A small contrastive image-text model, trained from scratch: text encoder activation gelu.
Rows from block 3 of the image encoder of a small contrastive image-text model, named by matrix and row number. Rows with one number within an expert belong to one neuron, the router's apart. Each number is 50 + 10 x the weight over its row's rms, rounded and kept within 0 to 99. All counts start at 0.
After each expert's rows are labels from the 100 images, of 14848, where the router gives the expert most weight on average: "strongest on" is what is common among them. Only what is clearly more common there than usual is listed. The data: photos of plants and fungi (iNaturalist). In brackets: how many of the 100.
# router: router (encoder.blocks.3.mlp.router.weight, 64x160, trained with AdamW), inputs 108-159
# up: expert up (encoder.blocks.3.mlp.up, 64x80x160), inputs 108-159
# down: expert down (encoder.blocks.3.mlp.down, 64x160x80, transposed), outputs 108-159

# expert 24
router.24:51 50 67 45 45 43 55 67 59 53 48 49 64 23 50 48 53 55 48 36 46 58 23 41 50 47 49 61 52 45 59 47 65 44 58 59 45 42 53 54 46 57 65 37 41 55 52 38 59 49 68 48
up.3:60 52 62 43 60 42 59 47 58 57 42 51 40 51 46 61 37 41 35 73 48 69 31 49 38 44 62 54 36 43 40 57 59 42 61 44 52 52 54 61 46 51 67 61 56 45 39 46 42 51 60 55
down.3:52 44 57 42 68 52 54 60 64 56 63 38 66 49 42 52 51 60 48 52 51 60 42 38 40 58 61 47 43 67 66 55 49 55 57 52 34 55 47 36 54 38 62 45 56 47 47 34 47 45 60 51
up.4:49 59 40 64 56 37 48 57 66 47 42 60 65 51 39 42 61 58 65 57 54 50 42 44 60 43 44 36 52 57 40 64 38 52 38 52 41 59 45 47 47 65 55 53 33 53 46 39 54 51 54 61
down.4:58 32 60 57 48 50 40 57 49 76 60 52 45 43 31 53 53 49 50 48 39 58 55 47 49 29 38 65 59 33 42 45 51 58 52 58 35 44 47 53 39 62 51 55 49 46 50 58 66 65 69 49
up.5:50 54 33 44 49 59 47 61 48 34 46 53 30 19 60 57 41 41 61 41 49 59 43 65 51 43 63 61 44 53 66 50 42 81 71 68 41 47 50 52 50 51 55 52 47 66 59 64 55 50 45 42
down.5:62 50 45 49 30 61 47 55 43 72 56 42 57 62 39 60 57 66 53 48 41 52 39 33 23 60 68 53 45 57 59 50 33 60 44 48 67 43 45 38 67 68 36 59 57 54 51 48 46 77 30 72
up.6:62 51 46 53 58 51 36 43 37 50 58 59 43 62 35 52 44 42 44 42 62 64 54 53 54 39 40 28 63 53 46 60 45 44 50 43 54 30 25 53 46 65 58 50 51 47 46 58 77 45 61 49
down.6:53 50 50 41 44 50 52 39 52 53 55 57 37 40 35 64 50 58 41 55 53 56 43 49 37 42 51 54 60 50 47 63 56 51 61 51 54 36 47 49 50 52 59 59 17 49 57 45 35 32 45 42
up.7:40 38 47 41 50 52 34 47 38 45 68 55 62 46 50 62 52 60 46 47 43 48 61 83 53 46 48 65 57 60 57 50 55 59 51 60 32 39 53 54 65 67 42 44 42 38 65 61 67 54 61 45
down.7:49 59 53 48 48 36 51 59 51 58 53 51 65 39 46 39 54 40 39 51 53 58 46 56 51 61 51 63 38 44 40 57 42 53 44 48 51 30 53 59 59 32 48 49 50 42 54 57 51 67 54 56
up.8:57 58 26 44 64 50 51 51 64 44 49 57 47 38 40 54 48 44 35 49 51 59 30 41 49 38 60 61 41 45 32 58 47 56 46 69 61 51 51 56 63 42 61 60 60 30 68 52 71 55 73 45
down.8:52 47 42 41 41 50 52 54 29 46 37 64 47 49 42 44 61 67 57 37 55 44 45 58 35 43 53 43 55 54 68 40 54 61 41 45 43 58 50 57 46 31 48 25 35 43 37 63 36 44 59 46
up.9:57 52 39 36 27 52 41 51 57 50 63 57 47 48 41 53 43 41 73 39 40 64 58 43 51 59 33 53 67 43 68 42 37 42 68 53 54 47 44 44 45 27 70 57 55 55 68 61 47 34 47 55
down.9:46 47 36 62 44 53 37 55 61 47 67 40 51 55 34 62 49 36 45 60 53 46 44 38 50 56 57 51 63 62 39 42 43 59 52 50 53 92 54 48 34 48 41 52 49 29 25 46 41 48 49 65
strongest on: order Ranunculales (33); family: Papaveraceae (31); text has "poppy" (31)

# expert 29
router.29:72 62 47 43 45 57 53 48 56 37 44 51 48 58 50 68 58 39 59 48 42 71 47 53 48 55 53 35 37 53 49 39 48 42 47 45 43 41 56 36 51 46 32 65 68 49 51 51 52 52 51 37
up.0:47 30 46 67 48 49 49 52 43 46 42 46 42 39 45 53 44 49 39 45 64 44 45 60 55 30 39 60 59 53 46 46 73 50 59 39 71 45 39 60 50 54 53 37 40 52 55 41 56 44 54 52
down.0:55 70 47 68 60 59 52 39 32 47 51 43 65 51 50 39 39 49 60 60 34 57 46 47 70 57 44 47 60 64 66 49 61 57 44 52 46 40 38 41 41 70 32 48 57 33 69 43 44 64 42 33
up.1:37 55 29 43 45 60 48 30 39 46 48 63 39 73 49 36 57 41 41 66 54 71 55 50 55 67 47 38 39 53 38 46 63 44 49 54 43 40 53 34 63 36 66 64 61 54 52 35 35 29 47 52
down.1:56 36 56 54 40 31 30 56 41 61 43 47 49 59 63 79 40 47 46 53 47 58 65 46 45 40 30 36 41 50 32 56 53 35 48 59 75 53 63 46 64 65 63 39 44 32 41 46 52 59 53 58
up.2:52 57 45 52 59 48 53 53 52 44 61 66 53 39 43 56 47 40 37 54 59 56 68 61 31 44 51 65 24 54 47 43 52 61 49 37 42 46 48 66 57 36 46 60 50 60 51 51 51 38 44 48
down.2:42 46 54 61 46 50 42 52 51 58 35 43 61 52 58 62 43 47 38 58 37 29 28 70 57 44 55 44 59 41 43 58 42 56 44 53 55 47 46 63 61 38 50 49 52 56 54 61 65 41 77 55
up.3:68 43 35 63 56 51 54 41 53 49 34 44 56 39 37 51 31 40 65 53 46 37 52 40 45 36 51 69 56 54 46 45 50 32 67 52 51 51 36 59 47 43 47 44 53 55 52 57 45 53 54 36
down.3:51 58 41 45 43 35 27 30 58 51 43 60 53 65 46 64 64 62 40 42 58 47 50 56 54 51 50 49 44 40 56 55 42 39 53 53 57 45 58 59 58 47 47 43 46 33 48 53 50 28 54 62
up.4:43 45 38 45 30 56 49 36 46 64 59 55 42 41 39 65 37 67 49 50 58 46 56 58 49 55 61 47 51 47 50 53 50 54 37 40 42 61 49 56 53 26 49 39 53 49 64 52 72 49 46 57
down.4:74 47 55 31 67 39 36 49 47 45 48 58 42 50 57 46 55 59 53 51 59 41 46 43 45 57 46 44 39 44 61 58 67 35 64 39 65 53 50 50 51 48 39 59 40 42 40 44 53 48 23 59
up.5:49 39 55 38 21 46 53 46 53 59 57 42 52 44 50 51 51 45 46 63 56 26 38 69 48 49 58 43 48 46 52 33 34 64 43 35 69 57 50 47 42 50 67 34 44 45 65 48 49 47 57 33
down.5:52 61 59 56 51 49 60 34 34 45 54 54 64 46 40 43 38 60 53 53 56 51 56 43 33 53 44 51 67 64 58 38 39 35 54 29 42 47 44 56 59 54 50 50 48 55 45 55 45 56 50 63
up.6:64 76 47 65 50 57 55 50 29 59 50 45 28 41 60 57 61 50 53 37 51 48 64 59 48 60 55 57 54 40 61 61 63 45 38 56 54 72 53 79 68 45 53 58 59 52 42 48 57 51 38 60
down.6:55 52 32 46 58 59 54 57 57 57 49 46 48 50 54 59 56 65 42 44 49 42 46 44 46 58 71 48 59 59 46 54 46 51 65 52 54 49 47 53 49 41 39 46 50 31 69 57 58 21 49 52
strongest on: family: Asteraceae (27)

# expert 47
router.47:51 43 40 48 50 39 40 49 57 49 44 41 62 42 64 69 57 29 53 48 56 36 52 39 47 43 44 40 31 64 47 54 35 31 38 41 45 37 40 40 63 52 49 49 53 44 46 40 36 55 47 58
up.3:48 32 44 44 58 65 51 43 40 54 37 56 34 47 54 70 52 61 38 33 51 53 57 37 42 59 42 34 51 53 52 32 45 56 60 41 57 46 44 48 39 56 42 41 44 55 43 44 57 48 68 69
down.3:52 80 56 56 53 50 60 50 57 49 52 58 63 58 54 49 46 63 49 69 47 39 60 48 39 52 38 60 48 63 42 58 63 44 55 53 55 48 30 37 57 51 53 43 71 46 56 60 67 49 50 39
up.4:45 48 53 58 31 51 57 33 56 46 63 59 59 57 46 54 56 44 56 40 52 44 38 64 31 41 59 30 48 43 49 44 50 49 52 42 44 53 50 50 51 60 60 65 63 39 52 62 49 56 56 30
down.4:59 73 56 52 53 45 42 46 64 48 56 45 46 47 39 49 37 38 60 56 59 32 58 38 48 55 48 49 65 52 54 66 35 52 46 54 32 46 43 52 39 60 36 57 45 31 51 41 52 35 47 47
up.5:46 52 49 49 57 42 45 49 62 41 61 31 63 38 41 49 45 48 47 32 61 64 41 28 67 50 58 61 29 62 66 55 47 60 42 45 60 44 52 41 46 47 46 54 63 50 48 56 40 50 43 62
down.5:56 67 53 47 56 49 55 56 47 42 50 49 48 31 49 77 36 60 52 38 47 57 36 42 51 50 61 46 55 67 54 49 43 45 49 35 59 51 41 52 48 60 66 66 46 53 66 38 60 44 36 54
up.6:27 42 48 57 68 56 57 57 50 40 59 35 52 46 52 36 53 63 50 75 18 62 53 58 45 44 62 60 40 48 43 36 57 65 65 47 41 59 53 56 50 50 42 47 49 52 36 58 57 53 52 42
down.6:53 75 56 44 44 45 51 58 44 60 39 60 39 43 56 27 36 51 68 57 51 54 46 55 45 49 38 71 41 44 50 49 46 60 40 46 44 55 44 56 51 44 41 51 65 48 52 39 71 53 49 55
up.7:34 56 48 39 43 53 53 55 56 73 29 43 39 40 43 34 45 63 47 43 42 47 36 62 60 40 44 55 57 39 47 66 48 54 48 40 58 40 35 52 55 57 59 53 55 51 42 50 53 55 51 50
down.7:52 60 60 41 66 59 36 38 30 62 49 46 41 42 50 34 42 50 41 65 51 37 46 67 56 59 57 59 54 64 40 68 55 57 43 53 54 61 59 44 58 30 56 53 41 48 76 62 47 38 58 42
up.8:56 45 61 50 47 44 50 60 55 63 65 54 60 67 38 51 38 51 61 65 59 63 55 43 55 71 49 44 61 40 36 49 39 43 38 62 49 50 52 55 59 54 50 36 53 52 55 53 56 51 57 38
down.8:61 60 61 71 52 60 46 46 37 51 51 37 26 20 41 61 45 58 33 56 52 64 52 49 43 59 50 54 29 51 35 43 52 50 48 53 58 54 53 41 39 39 48 50 50 33 31 57 54 57 42 42
up.9:46 48 48 66 59 52 46 49 26 48 45 53 56 59 64 63 73 45 49 46 61 54 42 53 43 44 50 51 48 25 53 57 47 54 55 43 61 66 64 59 48 59 46 25 27 59 59 49 43 45 47 43
down.9:42 52 66 51 64 52 58 50 46 64 54 69 67 54 58 49 54 62 50 48 44 54 43 45 52 64 65 49 59 43 53 35 50 58 49 51 54 37 57 55 44 43 44 60 38 56 69 37 60 46 52 46
strongest on: class Liliopsida (29)

# expert 57
router.57:57 53 43 44 60 70 64 46 31 65 45 31 47 45 52 47 42 57 57 47 54 56 63 58 72 57 41 46 46 40 28 63 64 46 36 32 55 36 34 57 35 55 47 46 46 57 53 61 54 36 37 62
up.3:52 49 52 47 42 48 52 45 46 46 50 64 71 48 47 65 39 64 39 58 43 62 62 38 17 34 34 41 43 57 59 51 53 59 37 56 43 44 37 51 60 59 58 45 38 57 61 49 48 51 57 45
down.3:53 41 55 51 46 37 39 47 57 42 51 55 35 59 62 56 55 41 43 60 65 54 51 67 42 61 59 47 55 58 48 53 55 38 41 53 36 48 59 51 46 31 48 40 41 58 48 49 58 44 48 55
up.4:66 49 42 55 63 57 38 64 53 61 67 35 43 48 43 28 50 49 61 51 46 45 42 47 42 57 30 55 40 56 61 60 58 20 37 54 46 42 57 44 56 47 54 62 53 42 54 30 55 44 52 67
down.4:35 32 45 46 45 35 51 56 64 50 53 41 60 48 42 37 49 47 57 34 45 64 57 38 30 45 55 32 69 41 50 57 42 62 47 47 62 71 54 37 62 56 50 58 55 36 52 30 59 44 61 65
up.5:66 39 69 65 51 41 38 45 52 49 51 51 52 57 30 49 62 30 45 45 21 55 45 53 51 46 54 52 62 40 48 36 61 53 48 48 47 48 45 60 58 58 65 47 46 30 57 58 37 62 46 87
down.5:52 57 58 53 43 54 53 45 54 30 43 57 42 52 53 58 36 71 35 40 32 65 52 39 48 55 47 51 64 57 28 52 38 64 55 58 57 37 71 54 48 51 38 42 49 51 54 28 71 43 65 58
up.6:47 48 60 47 45 51 54 55 58 57 60 55 51 55 52 42 56 57 47 43 51 63 55 45 33 39 28 44 38 50 50 37 48 36 42 28 53 21 59 27 65 55 46 36 34 52 40 48 35 59 45 42
down.6:42 51 30 48 55 49 35 64 58 39 78 51 48 51 50 60 55 42 50 38 58 39 41 54 46 50 41 46 50 55 50 41 51 55 50 55 50 57 46 35 49 63 58 56 35 57 70 65 62 45 52 62
up.7:50 39 61 58 46 52 46 62 49 52 57 44 49 52 61 59 49 39 41 46 60 36 36 54 35 37 52 63 47 48 53 41 40 38 60 53 46 51 56 59 50 56 37 67 65 42 31 61 30 62 36 66
down.7:60 65 45 32 48 46 49 65 36 44 50 58 48 68 66 46 51 73 72 43 46 44 59 35 57 60 58 64 67 49 43 40 42 54 57 60 54 58 59 55 53 30 41 51 60 50 47 51 44 59 62 55
up.8:52 39 53 57 64 40 60 50 63 45 51 64 53 50 50 54 42 42 43 28 47 53 40 46 55 58 51 51 39 49 55 49 34 55 57 44 72 49 59 36 35 50 41 59 43 46 47 48 42 73 46 54
down.8:48 41 52 57 49 47 54 45 65 36 57 54 55 58 47 55 74 41 72 54 40 52 57 49 28 41 60 63 41 59 56 49 54 45 58 44 60 52 51 58 64 60 38 58 52 55 64 46 55 51 25 38
up.9:43 38 57 70 55 58 53 75 53 47 29 42 82 52 44 54 57 46 51 39 55 48 75 46 53 53 65 57 36 45 44 46 50 63 49 52 40 46 57 40 37 61 40 61 64 51 40 61 27 41 54 46
down.9:35 72 57 56 60 60 39 33 53 33 67 38 56 66 55 64 54 62 51 41 35 60 55 49 61 44 54 45 54 51 60 25 48 43 43 62 31 54 53 38 42 41 25 51 53 66 50 48 71 44 48 58
strongest on: order Caryophyllales (56); family: Cactaceae (56); text has "cactus" (31)

# expert 19
router.19:62 45 60 56 51 56 43 48 54 32 41 48 58 62 55 54 41 45 44 60 46 55 32 45 37 46 39 58 58 66 51 38 39 58 60 45 58 48 31 49 41 56 64 36 35 34 62 50 52 37 50 40
up.3:66 70 52 62 45 38 39 53 51 39 39 59 53 51 44 50 55 67 37 54 56 61 51 47 46 63 48 42 62 56 36 51 53 48 53 40 55 56 42 44 49 52 31 47 53 45 43 45 55 47 55 38
down.3:35 40 50 45 47 55 58 48 68 52 49 61 51 48 61 52 43 48 51 55 49 60 59 37 48 57 61 36 53 58 53 47 52 61 64 56 61 43 53 68 42 54 51 68 55 47 55 52 33 35 42 57
up.4:51 54 23 54 46 40 39 55 66 44 49 50 52 70 48 48 35 33 45 50 54 56 51 50 37 47 50 58 52 66 55 49 35 50 33 48 52 44 48 48 35 38 47 58 55 58 47 54 55 54 32 32
down.4:45 47 51 40 51 69 35 43 57 52 60 49 55 56 55 48 47 46 42 70 56 61 68 53 52 58 58 54 44 56 42 41 57 40 75 55 56 52 54 30 59 37 61 50 52 46 46 46 51 44 39 63
up.5:58 46 28 78 36 54 45 49 48 48 38 51 58 47 42 57 61 52 44 60 48 48 54 45 54 60 62 53 50 52 57 41 70 33 44 31 39 50 45 37 54 53 45 63 58 59 41 50 52 48 59 60
down.5:57 40 30 39 73 51 43 48 58 57 56 68 40 53 49 66 47 57 53 60 58 58 40 52 18 61 49 58 52 57 51 55 64 47 60 45 45 30 49 43 56 55 38 51 48 50 56 41 36 58 60 64
up.6:77 58 38 52 63 56 39 55 47 56 33 57 65 54 45 74 48 36 34 38 30 49 63 49 49 55 30 40 51 47 52 27 43 52 37 55 56 43 48 54 40 55 55 46 37 30 39 60 40 55 35 48
down.6:42 49 35 66 41 53 40 33 52 46 52 38 51 52 57 38 50 53 60 47 44 36 42 47 42 44 39 51 44 46 47 49 64 60 46 49 71 51 59 51 49 53 56 57 55 43 45 27 56 60 61 36
up.7:43 49 67 46 61 56 45 54 55 44 50 77 58 30 43 56 51 59 51 43 52 40 67 49 50 49 50 68 41 48 60 37 53 59 55 45 35 64 39 47 78 59 67 37 40 46 55 50 42 48 58 28
down.7:54 52 48 46 54 46 35 40 37 54 61 43 44 52 48 51 49 44 65 49 27 47 46 39 47 45 58 47 64 67 56 66 51 60 29 48 53 59 62 60 70 53 49 61 44 53 48 48 57 51 60 55
up.8:41 34 49 66 50 66 49 45 61 40 45 41 57 32 58 64 33 54 61 47 51 48 55 44 49 49 56 55 57 54 66 61 52 48 39 41 64 43 57 55 46 41 46 45 50 65 39 46 55 44 57 77
down.8:68 46 50 54 45 47 44 44 57 45 61 58 50 29 52 60 54 71 47 51 61 47 55 60 56 57 46 35 57 56 49 61 38 63 58 54 65 21 45 52 43 53 43 50 32 40 48 45 63 45 39 61
up.9:52 60 33 51 44 59 48 49 47 53 41 49 34 57 55 57 65 53 45 34 28 53 49 49 49 54 62 56 49 44 49 57 57 47 30 55 49 45 56 57 45 43 67 62 42 61 56 60 37 38 51 63
down.9:65 50 49 61 48 52 41 46 48 43 45 46 50 50 50 77 52 49 48 51 40 53 53 63 56 53 32 46 64 57 62 69 57 61 59 37 44 44 70 55 47 46 68 43 46 42 46 45 55 45 69 49
strongest on: order Caryophyllales (26)

# expert 6
router.6:58 55 34 55 59 44 52 64 46 60 43 57 47 38 48 45 40 53 31 47 44 45 55 39 44 46 48 46 45 59 35 43 56 47 80 45 46 52 69 51 60 42 61 52 36 51 49 42 56 54 52 38
up.0:48 46 58 63 34 71 54 54 37 45 34 37 43 30 85 64 56 56 61 48 38 40 42 42 38 39 48 54 53 45 58 54 46 55 76 48 45 43 56 48 57 43 72 61 32 44 33 38 39 47 55 56
down.0:60 56 60 38 53 25 38 53 45 51 56 35 55 39 51 37 59 49 46 49 65 35 49 37 49 36 54 65 61 66 50 47 57 51 42 46 51 46 54 54 58 51 40 48 42 44 47 46 37 66 64 64
up.1:52 74 31 51 45 41 29 57 52 39 44 69 60 61 54 54 50 63 20 49 26 53 48 56 50 57 23 53 42 64 40 63 54 55 52 51 36 54 54 52 58 60 52 52 41 54 58 50 52 55 49 46
down.1:49 61 53 52 48 63 32 51 47 33 49 50 40 60 51 46 62 42 36 56 51 49 42 65 68 40 36 50 63 61 27 59 40 40 51 40 58 47 43 57 55 60 45 35 47 52 46 57 50 54 69 78
up.2:53 60 59 53 44 60 52 41 47 46 38 50 49 23 44 52 42 62 57 42 36 61 58 43 38 44 52 57 29 40 44 63 48 47 46 69 62 42 61 50 38 53 62 46 53 52 70 46 49 54 45 35
down.2:47 39 54 49 47 64 45 41 47 45 52 40 62 42 51 39 46 60 53 55 47 61 61 50 60 63 37 45 45 46 50 65 48 46 49 49 55 45 60 44 52 52 53 40 43 51 64 56 40 45 65 56
up.3:43 48 56 48 25 53 38 48 68 37 53 58 45 41 51 52 51 84 45 71 57 48 48 41 54 42 69 42 55 43 47 53 65 41 50 71 57 58 57 56 51 55 40 39 44 61 51 76 47 60 48 45
down.3:57 49 55 45 42 39 49 51 55 45 55 40 65 44 55 42 43 57 50 49 49 40 54 20 38 71 55 62 69 40 46 47 38 53 55 35 45 56 35 43 43 45 46 50 34 68 45 58 67 64 54 43
up.4:60 48 38 40 47 43 58 64 66 64 43 55 63 57 35 50 62 45 51 44 38 64 52 33 55 42 33 64 42 42 51 66 64 62 54 57 53 49 40 40 47 56 50 45 50 45 68 53 35 63 46 57
down.4:52 55 60 58 50 42 65 51 44 55 38 38 45 54 52 69 49 50 46 47 43 46 44 56 41 25 54 46 41 46 57 54 49 34 41 43 52 52 62 48 52 46 41 36 27 37 42 61 32 61 61 71
up.5:50 47 48 53 80 35 49 50 45 50 57 55 55 56 55 49 46 51 33 55 64 29 44 53 59 38 39 53 48 48 42 36 45 53 44 40 53 49 54 62 36 37 49 32 50 54 65 55 48 55 52 55
down.5:60 62 42 44 48 44 59 26 47 49 49 29 36 41 43 26 49 68 55 47 51 45 59 44 48 39 44 50 47 53 41 49 50 37 52 54 70 43 52 67 51 49 70 42 49 49 56 38 56 36 48 47
up.6:44 40 33 47 46 56 44 52 44 46 54 54 58 47 57 42 39 49 61 45 62 48 62 34 37 52 48 53 58 44 36 20 48 56 56 45 67 44 55 40 53 45 56 55 60 57 52 45 37 45 46 49
down.6:44 50 38 53 50 58 55 46 30 48 64 60 55 48 48 66 47 43 44 62 47 62 67 55 50 51 52 55 47 67 51 39 82 44 59 47 63 34 51 64 64 51 53 40 37 47 38 29 47 32 45 38
strongest on: class Liliopsida (27)

# expert 48
router.48:47 53 35 51 67 56 58 67 46 45 53 31 53 45 39 46 71 51 47 42 47 54 44 57 56 52 33 59 53 40 66 54 60 48 48 61 54 72 40 63 44 43 56 46 47 39 50 46 41 58 55 41
up.0:52 62 48 32 57 50 67 60 57 71 38 51 47 37 55 59 62 49 51 46 58 55 58 44 47 51 32 62 44 39 27 40 66 47 63 53 45 46 44 62 68 54 42 61 38 63 40 39 60 49 40 54
down.0:50 35 40 44 47 39 58 43 68 43 54 44 63 39 47 29 55 45 32 57 51 45 47 42 43 58 60 45 45 54 32 77 52 49 49 48 45 29 66 45 44 26 44 27 55 41 53 55 47 56 60 54
up.1:40 52 44 66 50 33 49 60 54 56 54 55 51 47 65 37 51 50 56 41 42 41 45 54 39 44 61 51 66 36 57 64 60 43 53 64 51 33 49 42 50 46 56 50 49 40 62 49 57 51 71 51
down.1:48 49 52 32 44 64 59 40 47 47 49 38 39 57 52 43 44 24 45 65 49 78 66 42 54 46 72 35 28 58 45 35 63 59 46 50 45 43 60 44 57 51 54 61 40 48 48 47 62 38 56 49
up.2:43 46 58 44 54 30 52 57 33 59 31 71 39 35 45 40 56 39 51 49 47 61 45 54 51 45 51 50 54 53 40 58 35 63 50 39 46 39 49 55 35 58 39 63 65 51 38 54 55 52 61 59
down.2:62 40 61 45 56 48 50 31 58 48 27 40 53 40 31 45 43 58 46 60 34 38 29 65 62 59 52 54 29 44 47 52 40 43 64 59 52 38 47 52 56 54 45 51 66 39 53 60 50 54 44 60
up.3:53 46 52 54 68 59 61 60 49 47 55 55 61 50 54 65 39 49 49 60 45 62 37 64 47 63 64 57 53 55 42 61 50 46 58 43 45 49 70 44 43 36 48 39 65 46 50 77 52 62 67 57
down.3:55 33 74 39 51 32 46 50 57 59 33 53 46 32 50 41 54 62 40 49 55 42 69 41 66 50 63 54 48 51 73 55 35 61 38 54 36 59 56 66 49 46 63 40 53 44 46 54 42 77 51 49
up.4:64 57 41 57 43 51 71 37 43 68 41 40 55 53 36 47 57 43 43 54 73 50 35 54 55 45 55 51 61 54 56 57 48 63 71 45 34 54 63 54 62 58 47 52 51 50 44 65 67 44 57 47
down.4:41 62 49 45 37 57 62 59 55 25 48 35 50 54 57 49 49 20 51 59 44 52 35 39 60 43 60 58 49 56 48 74 46 46 59 50 52 67 51 71 47 60 42 49 64 47 56 51 47 45 44 53
up.5:38 66 40 43 50 29 43 61 47 40 49 36 55 50 51 49 62 66 40 43 50 59 54 44 54 39 44 51 63 73 62 53 55 55 45 57 33 53 46 35 30 42 55 36 46 47 49 62 54 45 58 55
down.5:68 44 52 39 57 54 50 43 48 54 43 50 66 43 56 56 44 48 55 49 35 62 44 55 43 32 63 70 47 61 45 47 29 54 60 60 52 47 45 61 30 50 43 41 53 43 54 47 39 55 37 65
up.6:20 54 52 64 49 40 73 60 59 48 38 49 41 40 35 38 45 43 42 43 52 56 56 61 54 46 53 45 46 30 55 44 47 53 43 50 34 44 57 48 51 59 65 45 47 47 59 73 51 71 63 55
down.6:44 53 38 63 36 62 56 48 43 49 59 43 49 45 44 42 59 48 40 50 74 55 47 59 46 38 47 49 43 52 60 55 56 53 44 32 42 54 36 46 68 60 45 51 59 33 40 58 35 59 46 48
strongest on: kingdom Fungi (30); class Agaricomycetes (25); phylum Basidiomycota (25)

# expert 61
router.61:43 53 59 31 57 55 70 54 50 36 31 49 51 53 53 44 40 45 53 41 27 53 61 62 70 59 47 45 51 40 57 59 49 52 43 35 46 44 53 39 43 46 45 51 54 29 56 43 54 69 61 59
up.3:39 47 55 42 38 47 50 36 50 44 60 47 58 61 39 53 50 53 58 47 43 53 60 52 58 39 58 48 36 61 65 51 48 47 49 52 46 39 54 61 62 52 53 55 55 32 66 53 40 34 73 40
down.3:58 45 55 48 39 43 32 64 45 47 71 47 33 60 32 57 54 64 54 34 35 47 81 47 48 54 36 44 35 42 35 60 58 57 63 52 35 43 50 50 41 42 30 57 55 45 68 38 59 55 68 33
up.4:53 38 41 59 52 53 53 36 45 46 54 56 44 32 53 48 51 57 66 56 42 50 43 64 43 50 63 66 54 65 56 35 47 60 49 43 47 43 46 78 46 60 43 39 40 47 63 53 49 34 34 40
down.4:47 50 49 47 47 57 40 40 51 42 36 62 48 29 60 22 49 34 43 37 38 55 47 52 35 28 35 53 56 47 58 53 41 40 42 48 41 58 35 53 35 32 47 57 44 57 50 48 50 59 51 44
up.5:53 46 62 46 40 54 60 52 59 52 42 39 41 54 46 58 61 55 38 42 37 49 43 33 56 50 35 68 57 51 51 37 50 49 47 42 42 38 59 48 48 60 50 56 59 66 39 63 45 44 57 49
down.5:51 42 58 48 49 37 56 46 46 60 43 44 49 27 50 39 48 35 35 61 55 49 60 44 71 50 64 48 64 55 57 70 68 50 60 51 63 62 47 48 49 51 48 56 48 46 56 58 53 61 68 37
up.6:47 27 47 48 53 55 47 42 40 64 45 50 63 41 44 50 70 33 35 38 54 60 49 65 59 32 55 62 48 27 51 52 34 58 45 56 60 48 40 52 49 58 32 38 49 50 49 40 61 47 72 43
down.6:60 50 50 47 51 47 45 70 69 48 60 50 67 33 53 50 43 51 46 60 43 53 59 46 54 62 39 54 53 47 56 47 62 40 37 73 48 50 50 34 35 60 52 66 48 46 44 65 61 62 58 53
up.7:45 62 43 44 63 58 63 52 56 26 56 40 41 71 52 50 56 51 58 55 50 45 60 43 39 43 36 62 63 41 33 39 32 45 57 60 53 49 42 48 68 45 47 57 48 63 49 60 51 39 65 37
down.7:47 46 34 46 50 57 73 43 57 43 48 48 58 57 59 41 49 52 49 56 51 48 56 39 62 64 66 51 37 38 49 47 53 63 57 51 52 35 64 52 42 51 34 57 63 55 37 51 42 46 62 48
up.8:40 38 32 57 47 48 67 54 42 44 61 41 56 48 53 59 49 38 33 41 23 71 74 53 61 59 56 51 59 52 58 71 58 53 22 50 64 42 56 55 42 60 38 43 62 39 64 49 53 65 46 53
down.8:41 56 27 52 70 56 33 44 51 67 71 59 44 46 55 69 38 47 68 60 76 61 43 53 52 52 58 63 46 60 52 55 54 61 49 52 57 57 60 43 60 43 41 64 47 50 44 53 54 40 46 62
up.9:48 59 47 48 52 57 27 51 52 48 53 55 55 46 44 48 57 47 47 62 32 56 47 59 44 42 61 47 47 40 56 52 63 69 46 57 38 44 50 44 69 71 60 55 51 44 28 34 53 34 37 44
down.9:57 55 40 52 51 45 42 40 56 62 52 50 58 43 58 27 51 45 43 44 57 43 68 76 49 57 45 46 40 40 47 43 60 39 36 45 36 42 54 46 35 36 34 44 54 43 45 44 51 33 48 32
strongest on: order Caryophyllales (37); family: Cactaceae (37); text has "cactus" (27)